Rows from block 2 of a small audio embedding model, named by matrix and row number. Each number is 500 + 50 x the weight over its row's rms, rounded and kept within 0 to 999. All counts start at 0. Numbers have three digits each.
After each channel's rows are labels from the 100 clips, of 14848, where the channel reaches its highest value: "loudest band" is the band of the loudest frequency at the time of the peak. Only what is clearly more common there than usual is listed. The data: short read English sentences (LibriTTS-R).
# c30: last pointwise conv (model.blocks.2.c3.0.weight, 256x256x1), inputs 0-255

c30.42:475538444537522508482449467558568480523497500466581522481531559475452496540491506514540457561572499535503516534521556517440564508578476529625485564539489544502548536494481484582562536490507498542496452511534553461492558489519551585543450657472471444487565447491391544459561463532423570544529542555461541492516537476500520508532569463538513498486548472461585530309516565449487524488471506498520428513509490410452491547473551533431455494452522495485451530523450459532534468387488487522496523506521500482490446472444479462386526395508523505567533541540499509475525433548470432435499622583540397634586473519599509607582496467425466481452537434526476444431423508457520547547517450567477544541570514487477523548558587639514517502357441545521471527503496503422494530577475611
loudest band: 250 to 500 Hz

c30.95:571366571435474505594556463535474591389523558424480606560480545377553470525510510500519563483512527481582488492533445535583461579442564488428534503537452535503517470450473559435483541533561545473514441525505499413490557506534592476438483530477552509541516490435475406522622451516547491535419481495518405507517414450484485470399532507556467509496560462437607489646465454483549495420492525470535457538530456503514452542623415515533458495461516463521510466413442556542519436419511439491495435456574465525452395523438567489488470543607531362526617489499492420521577440409475418542479437526508560514489451524471491517481482525520586514493494510484518514559494466439453626442439560472548469469482487500554478469504496462507486459528533544451558495505515471513471446515527491
loudest band: 4000 to 8000 Hz

c30.125:521474453478415421600484399529530593487494499510525544547503531450572523440440468498474560509499602445655524538456457509488429664483599459536544422522527493535460524464463529486419442427503606425509542497536473451560487522508446439606543560455499607481578503600488548535513434506524549483441543506537440528448455511500552531412510409516456574500515529517503589473498491412463483514513484589509510517580560486473453532560423510563432482526571560516516631463569535476415445430487454441484432452443464455431487412457559465466448532483469584522487459497472574402562590444522492497529457485438495477511485544521504537506555440526569597513550504411496392548519520479490563518491516477533510530475510541487478473448504448452485508489501478422433473512546409529447525586525500
loudest band: 500 to 1000 Hz

c30.36:436444457520479446534494503495468565456416563467517619499513531439561498600602500558470524473488529399527529492601453521580537566482548555419571432534543528496424547560543539583465477485537533529461573462500527442609471479572590481461519458503498353473446443561439545566518460393508529564464540530461444487549487412531572441468414495499520596473485483502500512443403436461518428460521528507584536474430454592495454566463548520479520528432546469437385495490467418546526507482486444450478465483463533564515499486490490442498435386524559436508556476449490497469583512469541437524503472497413553519522482482467566491517498403469571453481464514418565494468430441590408513486405481534503470413523470490565530439573526519503427492543495527536518483487398455485525423438581475
loudest band: 250 to 500 Hz

c30.181:553506437505492597498495564480477541442549433477562558565482454389483437528537501478540499480530519408496537514464539517482481515516488503472580530443522435465548490478465565449474580444471484416512516497494570529477419583481444503565481432482533417542533515507512516443449509377506518460591408496461489459586531555404528452391414518474460550444582450501433553524497474468487501471503543467486387436418424514420518509462486490538530411525521458515452471535434513478431519482476464465517555541495487394483545549505551469434511513559551439458532557487509533463565522529504425466574418523593498480477564412456504468532581471515384461416522496490471625524561513511496425528545504541496529562464504399553568568613492398475504398480532599607509448515524403536446496389488449
loudest band: 250 to 500 Hz; 500 to 1000 Hz

c30.197:518535502573502516474473550535531484536525492497550489513557546507514535485514569522517506494543541541499562514502494570471436542538520483548431526513560492546576514441449479463487518522462476510384506506518530525515576456426463600456438541497538469455581510379498494549514453603425547549429477593494567448547534459435476524530530521510488487507522507496441475409501547423558590444475535525603465415563473459406476505442481421478517512582426460491439486437550499538539463416391414530441504536454561543488443541425507541459492456485487457513503415506497529524583476504543428441558634547479376584531519487520542485473543399432536479477497505424525342417383574549534478491482461559457505484541422495541460462435568580395485515449430428483369507474458436462512538566456505
loudest band: 250 to 500 Hz

c30.215:509531498483460441497554466490563527550460544561497517543499511559570533575555502449463554546507525462489605489467536572581516549562539430486466466499431581539501523585486556464474441473485472529474405431490407501467469563536512528472449411558463380572433481519433413438541578440407481470446469529525480436443551504534585511506504516499560443487523480447440431450430425576478439490567490464565532426484428474450534496442552546481416565451522503532478500551494461603562520491439417509547523480446465528467481504399516494496521530485434473483537507478418551522615458629565470479500467457618513561461502484463582567541476519521539559521520451530585486573533454543453476441503674605473480544561487456592482552542517464554549477421464502558564481474545556520586442546527486
loudest band: 4000 to 8000 Hz

c30.139:549549519549487531519533522517506530499516555486556555540490498582520521484503517547482581486473617552526512594523510513546495600499538509483526481531526489541504550532477536512504586552521534496475440480438485563485473521457462555524455521459503536489604472528538480502500547489502552537520449548486543373516593456487548493456390413413464487505491452496474444492468495527595478445493425559554512461445467585460419518439440443476472403552547493474508458413528485466497418523508476501441605493430505488476456471434490471476539418364440510504475432458431565473575458447544505474613578390555435625394544517477565465489539450499454520502487498379631502524460509624426453429539521559414426481491469567485474523479462474405494536481451557618414488422432520548450471560553497
loudest band: 4000 to 8000 Hz

c30.79:454491441516478489538473498536496463492460481452465482475584483500476489532493512509471471521624451501488478440497442507444521505558526482530484485523548491550487482480517458454487495501548508515377573400549460598536590516536482465459511574518526547490478575447458525585533404448526481463520477473482436491427437463529461519445497448530583500533460484484461492424560494457484440500458558500508415461487467375434460444446488533524416485500478587487451578451544500466567592459530536496581494460504501438425493429529597492516522421541518536525447527469413444552505595540471445411498588558405441451638473506529474538496576439449541492472551476414500407470381513489539549564506504524478506495602468453481525368443616577518515512382406465413382508453442368516501516523521474
loudest band: 250 to 500 Hz

c30.140:492564526466424470474558453559575468566491508554456485416471548538522549518533538469480540593555502560484614552415508630563474377603458418525435480486446571550490522483446384423474526486484460526481437491523531568464515546518544545445470458530528451584549529502453458506505532478490512514513448511495515425491503535503590535471545519499596408537561467463449474473502440494552443520580546550556474444502508470465533536508572515409517518480505538492451507530475497549581531570521577527408507579530528497528423493377535469498506522461493510456466459550450545508519433609497457539463548523568561545569454554502509572601518554541451511587595443578482459512507505517539614534456585539554416601553445514480462507552529519587610468417522496457553558498535523473624508556426506
loudest band: 250 to 500 Hz

c30.48:520569538526398458482517439455579493563415539566507516503468501554458546589593443469414513558498511497458583510397487532478402459567468408552495465486452549559469553468430487419462456441468486527463465477550507410564506546457561539514581436557539401567468538517529443470497466405519506443505504571524476477509577619529594529552486441502561451521479490524403434484516396524414501561555463468502489458494464545455519480435562454462513528498506534507509537535478523507425526613397504475357538560500483568531553545491532511543497493498427424538457437524487550427530531502604493528452394430541524575402472501512478485436485483573422549542429623546594516496543490494479455429507529506446413448486507496528499600515403461512532498479440466549537528462514524505561455557506542
loudest band: 500 to 1000 Hz

c30.235:561519493581578523496517503470468507518474493509534454569475478552521490543554458519495545446470570499522434429503524471492442541463515534456540465479544469505534528472458559554563503466459490401503570439577489502529463448505478502478463471431556492431569456434512583467408439517573467573475465555448478505572473446452476452424398452535503494548559419524447519562528475394543464493412491543494430422373534580456506582447479498531516410557498528515433451579496500472443433537547518383474501492503506546455578549484544451507505521449588528431547456556472442451568462405574486490463398457404501494425560454576537503470512486553409504448486531408529587524587434511414413474463469517535425452436525467482577523559400460477495433505469613422515460508509562488392559397503483
loudest band: 250 to 500 Hz

c30.59:479596471485491531502468503475614503624448564576475506478511537570528578465494522462471516524510551550532566436496454555455401501567477435630513532421526490547565535451466471458544442428465538451424459553542459497494542492472412537543529511607578409444452513468415506504479554452375485494463471481573484425451552586490522494452464396495637466524468429511510467507414426524510471483499505545540520352448454466467450434417493473426429474507495537514427591537535565503475558516406524456479624530592485501429561506446557424568501434441430457568466385494410557531539510551540479450465458455506471527509500441418471466465499423547481492445485533551475418515443482513476457461550518517512421467488468439525449526462505433511467481454482439541502477440540477511522467539504507
loudest band: 250 to 500 Hz

c30.12:454453480462545453478502422410487498502505464540524507547491472493410526534597446447531415512555427468496491521514524543514511460523451477523506508495609477541508532448530520532517374481447430449409470472464458492506482544441563510428432542462612558453550474480570460406430474458543399473589447528400444538481476501400516387494507509503423446533437508539560466583574534576444485514465505482402484477480501622555481525458552460483549569497529535360418567638469518447389511567472503457408607534482473543512611545548490500559488488544604519567509431510515554466447476475483493544468430501510531435534567469447502481429518478538427482479472560544543534566535451490523436495463504489477530492537541479519483489531523410487546548554531610533616564527466547478548503449522450
loudest band: 500 to 1000 Hz

c30.228:578500536500541559499564537546533504462526383446559463596495502482496498554515557425522565568585541557477540509430494530551416459567517421504540530552483558504509509477458546395430561564451478481555489526539499630457469438481523460532490559437466463495487554446468499466496427508451479449501491443522462461526461421469376561461478531454458542428496605498557543496507507545493464564509488482446576530510489438572518420484419514529511560515459412502400402537480463540510524452468489496532547489539503431490557507464533608470539533567463559531482535487431468510461490552350533519544608534558556491551540566542580524577542473480642549524531469575494482543452494566480523559547547525493570582606597575553535513608545523475447599477504464488520515432432488580545580505463513
loudest band: 4000 to 8000 Hz

c30.37:473476467494446485502418455425541478481516503502472503421445520487541516565504393502549490525586487474498524557473581551470511520554551473584449509480515509550525472526537404529468499456535498585506511519548516406577541574509515486575575485468479486589509466510415547472436457505461466506503573497515467476545535609513630481530577460455514511446511461469449514473471520517457550534559479473421433490580630463513432354490511456494494499495521506470534564533592536486446480543446521524436448560516527518462527569522499485526539507440447475569499462739414590502482469485491449566509404486522536550557458595503515487480555506493526550576487532576442544533506596443470595562607501516514472392554588568496442586446480525453474593447550549553495549487482500538607489501484518
loudest band: 500 to 1000 Hz

c30.0:499478470498550554413541581426543503503539427458481531526495524473501474498438501447533548602534555468432570489354511489537388469553523391509496519529535558494522404493345562502502571483455379514451476510497517490446490493494462426609519518487389456483547474465451515474371470500434473413566514456523434543513462518549472502535496463454459390459522513556449453436505498504386552470516498536557498560511515480534546461462458497565504503440470562447473518515498410458472499509398476504573486492504532441506597561558471560403524502530472527420424564500500479546434557533493486496463519399487521405504536515499503419469522415451589549506540464442483480541450435479426512546531428444487476510462609494561564451580515493464459513518527403508480489455461452607397418473520415
loudest band: 4000 to 8000 Hz

c30.174:478548482516438519501504491503591490572480555586482473415452473570484526583565450489498479581513445494484589501452519563545531412602497440521445519459445590500538500518471441411501441414468486568462426455575478498490502546522519529447563447606496408629449484513469426467541549451485459492447460512621502458499546560543590516543549552490633426523540434450399400507421444602487484483510504480567543463510482483495531476429609548442458512441465527535461505523501494515566535540402508544480554567487528538472469522485575451546590520479456495491493484528444546515521476581583482543451478442593545551484449545508556582545481545535470557557575484549521486562491497498462555511470610574497454502565496530551500549553510524574564484419458496574574523506567544517632465562463505
loudest band: 250 to 500 Hz

c30.211:457541503522541521482479484472571443584523542524523463375432568562507523559557490479543509581541516560518566537496540578466529469594492474586358538485501575533530479480500429486543467454493495438472507552531467517501515483531468598529424540622523443483581512478372525492474478549496425536530482539497516482529553566431546458478507531631555498528447495431497483463487488543487507444477492454514428518478457415415505510432533482516422426466557510541516542544521415572553495504397456536584581461525471506438442592476573458499591500527510465533547490524414562614454542632499437415477517524540441604549450499523562514498445493488522456500535425565507423451499554478473551559545507594516488477573486466505522532514489599554491510366412463593458577527518448468528463564465526
loudest band: 250 to 500 Hz