A small audio embedding model, trained from scratch: activation relu.
Rows from block 5 of a small audio embedding model, named by matrix and row number. Each number is 128 + 24 x the weight over its row's rms, rounded and kept within 0 to 255. All counts start at 0. Numbers have three digits each. After the name is the row's rms in percent of the matrix's.
After each channel's rows are labels from the 100 clips, of 14848, where the channel reaches its highest value: "loudest band" is the band of the loudest frequency at the time of the peak; "top examples" is what is common among them. Only what is clearly more common there than usual is listed. The data: short read English sentences (LibriTTS-R).
# c30: last pointwise conv (model.blocks.5.c3.0.weight, 256x256x1), inputs 128-255

c30.114 109:186121127125129186128117124127195139133128122118119140130131161164150169136136120128161123127141116219129123128126125123172128114206134124126139132161127127203128127114114125205130172122133168137142146128119132127216106130186228204179147123122168153154124118167217144132136193121156125158147129174134114129116210081129106131222162103117139138141137131134137113129114177132166148125128
loudest band: 250 to 500 Hz
top examples: voice: female

c30.73 101:155132092127083144167127146116169122133095150115105102119160125127132150117131111167143126136135118156123105092127095117128120126161123108098130095126128121167122107108124088155092145132165154092119151098107101094185102095176164180181123092084133135118101109125173117101127180105172142126093092183088109094099152129088109099180146131112092085122132130078090111092114181118163150083119
loudest band: 250 to 500 Hz
top examples: voice: female

c30.74 095:098121131128125134141146132131145129129127126132128127127118174073188122125181127120152133177139192155137132137182135120109131135127131145129176159121143130135126137130134149132139123174121114145140113136133132141132126131117127114080188128144099183194131128136106126129182125125092186055104137113119098130147073125133135132133125127126107138114141121120123126134137112182132134133116
loudest band: 250 to 500 Hz
top examples: voice: male

c30.26 099:080096112096110138098107114075136101113106107115118127108109151131147088109146121096113124133103144116094107110144115114138113118091098095123153125115108106102094110109103138090113095150093076119125096100090091125102102113106109102112140112123127145138122115132126079106144120087103138128143109088116129120121121114109112130128128125080159118139101129128122091118083099138131118123119
loudest band: 250 to 500 Hz
top examples: voice: male

c30.97 101:114135164116153146143158122126146132169196149154177133126117133133110141146124126120140138114117116130129160177099144160159120149126124122192131163115139158141123133148116151129164121101148130180138158118121132148132119123134138151126118123115135114113123126139140120129126130121137107119201125146136130120133139140178127185147162127117163156135137138164165119174115136133138159139127
loudest band: 4000 to 8000 Hz
top examples: voice: female

c30.183 097:096094117116115157126117136114145113121109130121123124119134144152146086144142124115087119132084146125105123109139103118152124104096112108118143128101095112130106121134128130091111082137107068120122092107108098118095110130111108117146143120127133138142127115124138102117139137099122130132153128102132134125108131101124114143127129104098155122118115134152118100113104120130116117121115
loudest band: 250 to 500 Hz
top examples: voice: male

c30.177 103:139094090115084165120114098103169118126089138116115140098104137162136138111130093107118087135116124170113101093138093125159118083165116099127139101126096095168113094110115125150102153135141154099114150104102106090172104094167169169167125087079167122115093114129172117088112170104158120163146089175098150089090173118096103138174147118104120099122085124096087110096101162122153131091118
loudest band: 250 to 500 Hz
top examples: voice: female

c30.125 099:167140149122135156138123133134169133153159129127144121140124120145118153148133155125147135123137132177121143159108151144150123150173118136133125133139143135179125132133121150175158152109144167138131159116114121138180117138182170186156120134124147113118133123154162122147126170114162116132134134189147112125137165128148121119183173138125112132126151127147144120138119176131152168138130
loudest band: 250 to 500 Hz
top examples: voice: female

c30.92 087:165113142126128126118140104123128128188131118145137151107098121119115179125124115109154129121158119161122140141110124163141121122181122095161112148179124138158127100125114143178156174114148174140133191123115123121168117111135169159157110105093137112119103124130151126122124159118161120129167101171131105105129152149135114157160171150126156126132115129129142123135122169134119187112127
loudest band: 250 to 500 Hz
top examples: voice: female

c30.21 106:096115112117105135098117117091126117098105103088103124124119136124139098117133123117104126137098137100111100101144107111135126121091103093109139102109087107120104101101123132081110088140082065106117090103091097104089101112095111104126129102126135136138116119117133098092128120095115145132133104084116137106118127119099114118115126112102137107118110134130116101101109096122124102100124
loudest band: 250 to 500 Hz
top examples: voice: male

c30.195 095:120157158124156103131114146150101128130177085120148125155144122116117124111121143169135146122105121118127142173107164133115130179118128143130115156112165124111130149123132136125163121115093117154134126128137137156120123144120115121122120148127117115118144114124118125149110143125119121126163139111160099135125112131171116137146132127121144144137160138144161117152125119141135137139138
loudest band: 4000 to 8000 Hz
top examples: voice: female

c30.196 093:167121139123127143130145131118148129198140148162151135111116125129108181145120127123140122122138125175121145130109129150142123125184124098177118146148120144165120112146114123192157179109187196140143180125119130126171119111143164163159120106101136113112102121144162127127127169116159121127170116165127119116120156137134120151161164138119138120126119126127138117131120171140146174113118
loudest band: 250 to 500 Hz
top examples: voice: female

c30.55 094:199107102134102196132134119118179148136111123114113134125115111187107156130108135119199129074177096165146111118097114151188140118195145113139096113158106115191137123109122102161121170106146168122135154143132143119137127135136169148185101124133176109113122146164160150116121158130155099171139124146130161123127169086122131144156131096124130120108125134121134141110135152115145129122129
loudest band: 250 to 500 Hz
top examples: voice: female

c30.220 101:174136148119144163130136131137162129159162131146150107141133112136110145141129134143144140123136127185123149154107154144144129127173121122136129131117143141186119139152117138182164157111142161123136152125127120128182119143174179176153109139113156110115140115158177124145122175119165107139141133180147121129133156125132118137184174120133123120128148118158141112152120171138173154124128
loudest band: 250 to 500 Hz
top examples: voice: female

c30.39 103:146158179125161168146141148144168118182138187145186130153138124122127165167122128158134149124120122169129164134121139152152124152142118130162119113121148134166123136152121143157155151117194170117121160125132128125158122125181160174132125133112152134133143117150149127145123155121165124135129125187140111132126149125131124129184156128133116123126143123130130124135122169144157155114126
loudest band: 4000 to 8000 Hz
top examples: voice: female

c30.136 100:087117154126152119149148110116129110184122221166164119125128121097096154126110136126105152125116125117137173114100115186097137152106121132161112115130111160115110115160142123123161123098184135106113169131122122113121129116110111113125114107121107115119131133104117117115105128124120101091107123130113082121135096151114138114117128159132108102125108118110112122120130131112116141119113
loudest band: 4000 to 8000 Hz
top examples: voice: female

c30.227 111:090108114113107138095117117092122113098110098098108121111115136138136087111136117111108122135110132098100103103133101117130125110075103101106140102106084107113108109105111129075110089131075062116112081102086099107088102116093110107132132110129129131137124117120138095097133119097116137126136104081114138114113136117102112117111122122097151107131116137127116105113111102126120117112124
loudest band: 250 to 500 Hz; 500 to 1000 Hz
top examples: voice: male

c30.104 101:115138156128154131144145143136144133153172144154179122145128127126116130163118144149127152121114126137129158170122145144125134155145130128176117145118154140144126139151131159139169112112137118157139149131126127151149123142136135151118134134128141138135140132141127124158142129124147131119182142156151126139147128130156135158137159132133145160122156128161155129160130139140136152143130
loudest band: 4000 to 8000 Hz
top examples: voice: female

c30.60 097:139141155116161137144133141139162116169161137153164115145144115128107144151108149148140146117148123176125160148107146145137128139162116116163113134112139141169123140149128142166165148109163159138141144117126127135161124126145158161122116132118149124120135120156138127137127147119142121131142133149147125125122137127138118144156164121122137136132142119145148126142126153126164162127131
loudest band: 4000 to 8000 Hz
top examples: voice: female

c30.162 105:134121137112138116123112132111122112132123131109132106113130205083205119115199129137150139220132203123105143139211147135117122132119106150134205151120122145116116138118121159130141119214129124132130118122115124146153123134144114138106213141140100210194131125133112114132190146118106185088107129135122107131149088123129115114131134125110122138132122129135126115142116135183127142144123
loudest band: 250 to 500 Hz
top examples: voice: male

c30.83 102:177126111126119163142139138123168128151136154133131122133142129154122150125117147151133106109110106170124123143111136130151134097204119133122132126111147110183125154129126127196129159114171197129108178111129121142173123142191177208204107142134163106104139119135194132144139181124208119176143133216126121132125188108130128128196167107123134126125139129127139134124136198155149161141126
loudest band: 250 to 500 Hz
top examples: voice: female

c30.40 087:200113102112093202140140135114165133117106134126103127139146145180113152125113152139152119104145096168133098124093130124181116116174119112131111120145119108169112138120099111164117157101145164128120165129113125129158113126172174165193101139166165100096143126153176137132139182129173075176146133165145117141106197081121118129178142085124126119117146121135126127111113155111133141149128
loudest band: 250 to 500 Hz
top examples: voice: female

c30.44 122:138094087127090156098126106105144129079081116092081140095116139132130121111135109106106112128125126165125075075130083121140139111137118077090126089132061089156125079117129121124085121133101117088133108123103120077132127076139150140145130081100136126129093122140156110067119166127126131131112076129081116083116126132073125121161134122122113076124088133091083127078131131115150102083128
loudest band: 250 to 500 Hz
top examples: voice: female

c30.69 109:100107120095108134091094124096113102102102093087104120116123149131138086105141123120104117143119133108087108109140114110125111118096087112106144106102093119108088108094107136089107094137078077116113091093087081119101090117105123122139137109136125142142128105108124069110136126075122142127136118111122128123111121120107099118120141128079145112130116125133120097107088121133104111116131
loudest band: 250 to 500 Hz; 500 to 1000 Hz
top examples: voice: male

c30.41 102:129123132125132114135110133126135125137123110104127143127109174073178126097169126126177132189156182138104137127176138122099115157126114133115178154143143142118114130113110170137139129182102118130114124109113114132137108124133112115085191125146088190196130112115089105121184122111099178054080124129108077135137085136137110103124137143103121135136120129132134109132108123168118143133129
loudest band: 250 to 500 Hz
top examples: voice: male

c30.6 091:155119128108128135123154131128151119151131130140140128126115106127110143138113119123141110102132122166121136133098124124144122099164117122148118137136120124167139118152136134166162159103148154135159162140114149112158119122148159156128104117103139117115109122161131139122106145123149104128142118165137116110125140135131121157173164142123129126126123129119132118129135161122159160112124
loudest band: 4000 to 8000 Hz
top examples: voice: female

c30.146 098:160147131160120174152149144144166181113121090159106127136134113164134150138128127140190113084167105157168115124120137127168165122163170161106112138158151135162177145151148112145108166124130140131164137161165157120143156141134171143154114138115167128115127149166165181143126155164138108153149140137138175131115164141128156186159125154163134134125139125118117171118159130116168124133138
loudest band: 250 to 500 Hz
top examples: voice: female

c30.1 089:228110105134101201116120134116186124110129122105104147131132139181140157120121123140164098132156107200119112125123127108176127106169116119135137144157121126207124135096123125169126156115129147140150149119123124127165114131166185154168120129101165116127133128173185139123102197123143117155122131166120093126109168093128120136191144116118124126115128141118133118128120155105180133128142
loudest band: 250 to 500 Hz
top examples: voice: female

c30.127 088:116130122133115131134146136131117130125135127141126123139143142123151106122145142146105110147094152094132107131161132126140135104081132137144139135092145111115138138129151156085122081163104099118157129158140151110098155130122120093100153127171108150146119159145100154124151110148102154108131127102126166118172098157110161176116117134153135103127125129117110154115158113135152110116119
loudest band: 250 to 500 Hz
top examples: voice: male

c30.75 102:129161176118163131159146155147139116168144182154186117153145108117111145181130124172120165119125116138119166138115139152133120178132115137173118120102148140137114140166118144147158136113178145109123153121130128127132120130136128140115134140132131130130139129139124123145127134126135131119121133152154115134143120134129126142142142126128123138122160137128127117122121137136135133126129
loudest band: 4000 to 8000 Hz
top examples: voice: female

c30.65 091:187132117114114154158120135119145122154103138120141146146127109155115152111122138156143131097145106154117119121112124156157123123197121155108123107144132123156115154126121117178125156113160179114114191123115121117170121158162169185214100159156165102087139111129177137134157176120215120164145149204145134132129182141120108142173151141117115126116149135142131124104119189155140145146137
loudest band: 250 to 500 Hz
top examples: voice: female

c30.2 092:161123130123133139126127124127156127174140107150139121121122121121106153132120130124138130094144113174126132132089123133133121132178121112151119145146130134171125118140124142181154172100141157149146158125127126130168113136146173169134111128121144108121121121153146128129129138131154113129159122156136116118121141148137126152168167141129148134125132131139134119128126152144152165137147
loudest band: 4000 to 8000 Hz
top examples: voice: female

c30.253 104:142159092123097157132115180132169122129117156120114118178177149126133134113117162182102104140078124169122101138124135121160121129143115153121135121107156099179117172119116121166121116132151153132139134101124112150182106164201173203166124168159143123124153110169168120164123191112172132133123166204164093163109152103142107125192170097117103127126172124119161114111116178131156148165136
loudest band: 250 to 500 Hz
top examples: voice: female

c30.233 090:180130101116101172157122172115150127133101144113120151163184118193119166119119155175160138106165094152121115102123113142154111150171110115122119099172134137160125149114111109159107163119132159106115166126122123120153117147151151159190096132151163098082144130146161127150133156128178109170135130165173144136123181090127115124156147112119119117122162127119125125102105157141132150132132
loudest band: 250 to 500 Hz
top examples: voice: female

c30.13 094:163090087125095187113123112109172132108113110106096153115142130141115127091121136118120074121125109185138106126105116109147123095160122112133133132127100111182115121114110079160099138096123130114121135094103096113163109122162173155168118110095136110104109111138174126111123187118140091159132106155092096097085147086101113083177147102114115093127114126110111114106110153090132137114131
loudest band: 250 to 500 Hz
top examples: voice: female

c30.164 097:160104120142119150138152114118167152133122102164124128118099131140153150131155119099200114139192136160145120119153112138130147114168136121129137121185116153165136117151128135144098162153135143124134144124137119124135133119129151125113152126110147154159119148157129143112157143139113158122125122116132124121151132130125142126150121140135116130122117123113125142113135120153141127120128
loudest band: 250 to 500 Hz
top examples: voice: female

c30.84 099:166131144123150159140137123121166126197140168143175139124121115134114173163125124137140140117138126194120163133113130150156129129165119126150124114129123143182117124145112134192157151111185194121132165122115133116170115133165175176155132127104157128122130122145165130137116163130160124139122118173134120131121153137131126129188160141124120126134125127133132121143122170139165149112123
loudest band: 4000 to 8000 Hz
top examples: voice: female

c30.68 098:167129139130145138131131136146170129174153115141152130148132122129113156135120136132158128110139127190124140157101146145140124137188120123124117149145144152182121141139121146187159172113147171156143157120138127140187122141166175182152108136120154112104124123163166123156105179115169116131153141186152122129116157143145114145185164126128143140129159140154146112152119180141156182142136
loudest band: 250 to 500 Hz
top examples: voice: female

c30.61 101:176160117131124164115149165121166138130163151165131104167157147129136151158134151170153131130128133168122133158119152115145128147170128133182123154123158110181121158166114144184133139116131161172155118111124112164176114163164157179144136157152151140153154113151161121164145162120143128136184170175158121172131158080172120169165182105119140174123162117161181117159116158154159147158119
loudest band: 4000 to 8000 Hz
top examples: voice: female

c30.157 099:164143152113143154128124133132168128188155154152159134136138112123116171156113127129141146118136125200132147144116144151136121150168118135168119131121146135187118128151125137197152159113188192132138156123129134133151122140153177157145124140126140130123150113142156131146124158122147122132140132152155109140120141136135125127171138118118126136137152117141136123146128146138147141131130
loudest band: 4000 to 8000 Hz
top examples: voice: female

c30.158 102:171107110132115141125135105123146148136119079156109125101098127157149154123150086108210109137191119170133114111147100129117142121171135118126143140181102155165133098148130147162126170151124154140148127136124142110157126116134175147168151104128167164159112132154169139103153151137149151143157107133119157117121183120115130147154155138129127118120108129125121131116125144165146143112142
loudest band: 250 to 500 Hz
top examples: voice: female

c30.32 104:151132154120167160157145118134178121177148175164175119127127131136106165173131116127127122117132125169125174143121136154162132140165124139180129123107129146173117136166116131180167144121185183118137163115133131115179113127167168194164112133115158117122131117172167125134118169130167106149137131187132107118130153135118122146186175128123119127132138128125120118132127193130175164118130
loudest band: 4000 to 8000 Hz
top examples: voice: female

c30.119 101:162145157133155144142137136125158129186150140155177145143139128145118160166131127140147142114135131182132158140114135161139126151186130125160131121136141146168120141151116142198155152111152174139120175113112128139178120149173179194174120142127174118108146116142172125149141173120185109140163141189155111142120168150150116134173171127123138145129150128160157115150114194137148184148133
loudest band: 250 to 500 Hz
top examples: voice: female

c30.116 098:100102115112113160117107138105141115109111114107119114127134153132139078126148126130081113148087142126106116107135120106163124115087108115116144120100104115126108120131119128093108082139093059118115077099090092125105103124116106116134148127141120141147128103113140089126134137092100139129125127095133128135119122108116106130134128111096139126125129126149116105117098112134123103126119
loudest band: 250 to 500 Hz; 500 to 1000 Hz
top examples: voice: male

c30.154 091:154123144114138124123134116121145120182151123137158135127119116137114153145130143117138124110147130158122157150104138151130121124172124111177119160146134148159124128132124150164158170101149165164142165120117128138164120137144153152139121131112127117118128122150151123132136142116152115128186131169139113122119141148153125149149172147115163139128136129150152114137122164146139178133134
loudest band: 4000 to 8000 Hz
top examples: voice: female

c30.94 095:166149168120152148147145135130150129171166146141179141138128112138121159143118134134137151119144120168127162153104144160149127139193126120175119151143146146169130135141123140175156159102167163160131181124124127143154117132142148172152120125116153131114131125145158123143126153130166125140159127167146124131131159146159128149161146139122159148139149132159150128154123162130152158131121
loudest band: 4000 to 8000 Hz
top examples: voice: female

c30.12 087:202111096142104172100128153116173158118131083116100125147155097156106160110108147146180082096180099199133113137099131108144134104181134105118104123172127126198144134109127115179112158108112164120136137134147139133157130116167169150159107126118159107111140128154169138127105167134136096137106125156123112122097153125136131087160129134130123117132149142128132133127131144091154127117147
loudest band: 250 to 500 Hz
top examples: voice: female

c30.235 093:104137157132153111119143123130104127147165109141147134128105112102117126142116144127137147102125118118126140165106146141116131138139130109180105184133135144114134122134119167118165123100113109173137143110120120152114117132094112115127118125110110122125127107115109111135118125110129119117194131122134108124135117140155122169104151130106188152138143139166158114157112118122096152135133
loudest band: 4000 to 8000 Hz
top examples: voice: female

c30.117 103:147133125121117157136113132125169122181111159119138122139131122144121170124124135133126117133113126196125126116122119136160121130168123134104134084127132114188120127125113108193124164117195201109125171122127128115176118134166184188168127129110167129132134111148169132136138172118183133142112130187140117120122168118122126115194168127120092105134137134121122122118121187149159155112125
loudest band: 250 to 500 Hz
top examples: voice: female

c30.93 101:113158161133167113128148143131118136134201135149158125145134122131128107151148148136128145129097147107123155200122178144131120165110124135178125154096166139124126134148112141110149099128113108184147111125124126170113127142119112113136141142134125134142145115128120114159143141127134129138182151121158131138147116137195124164131145116126163169135157135176194128184120114148123150154135
loudest band: 4000 to 8000 Hz
top examples: voice: female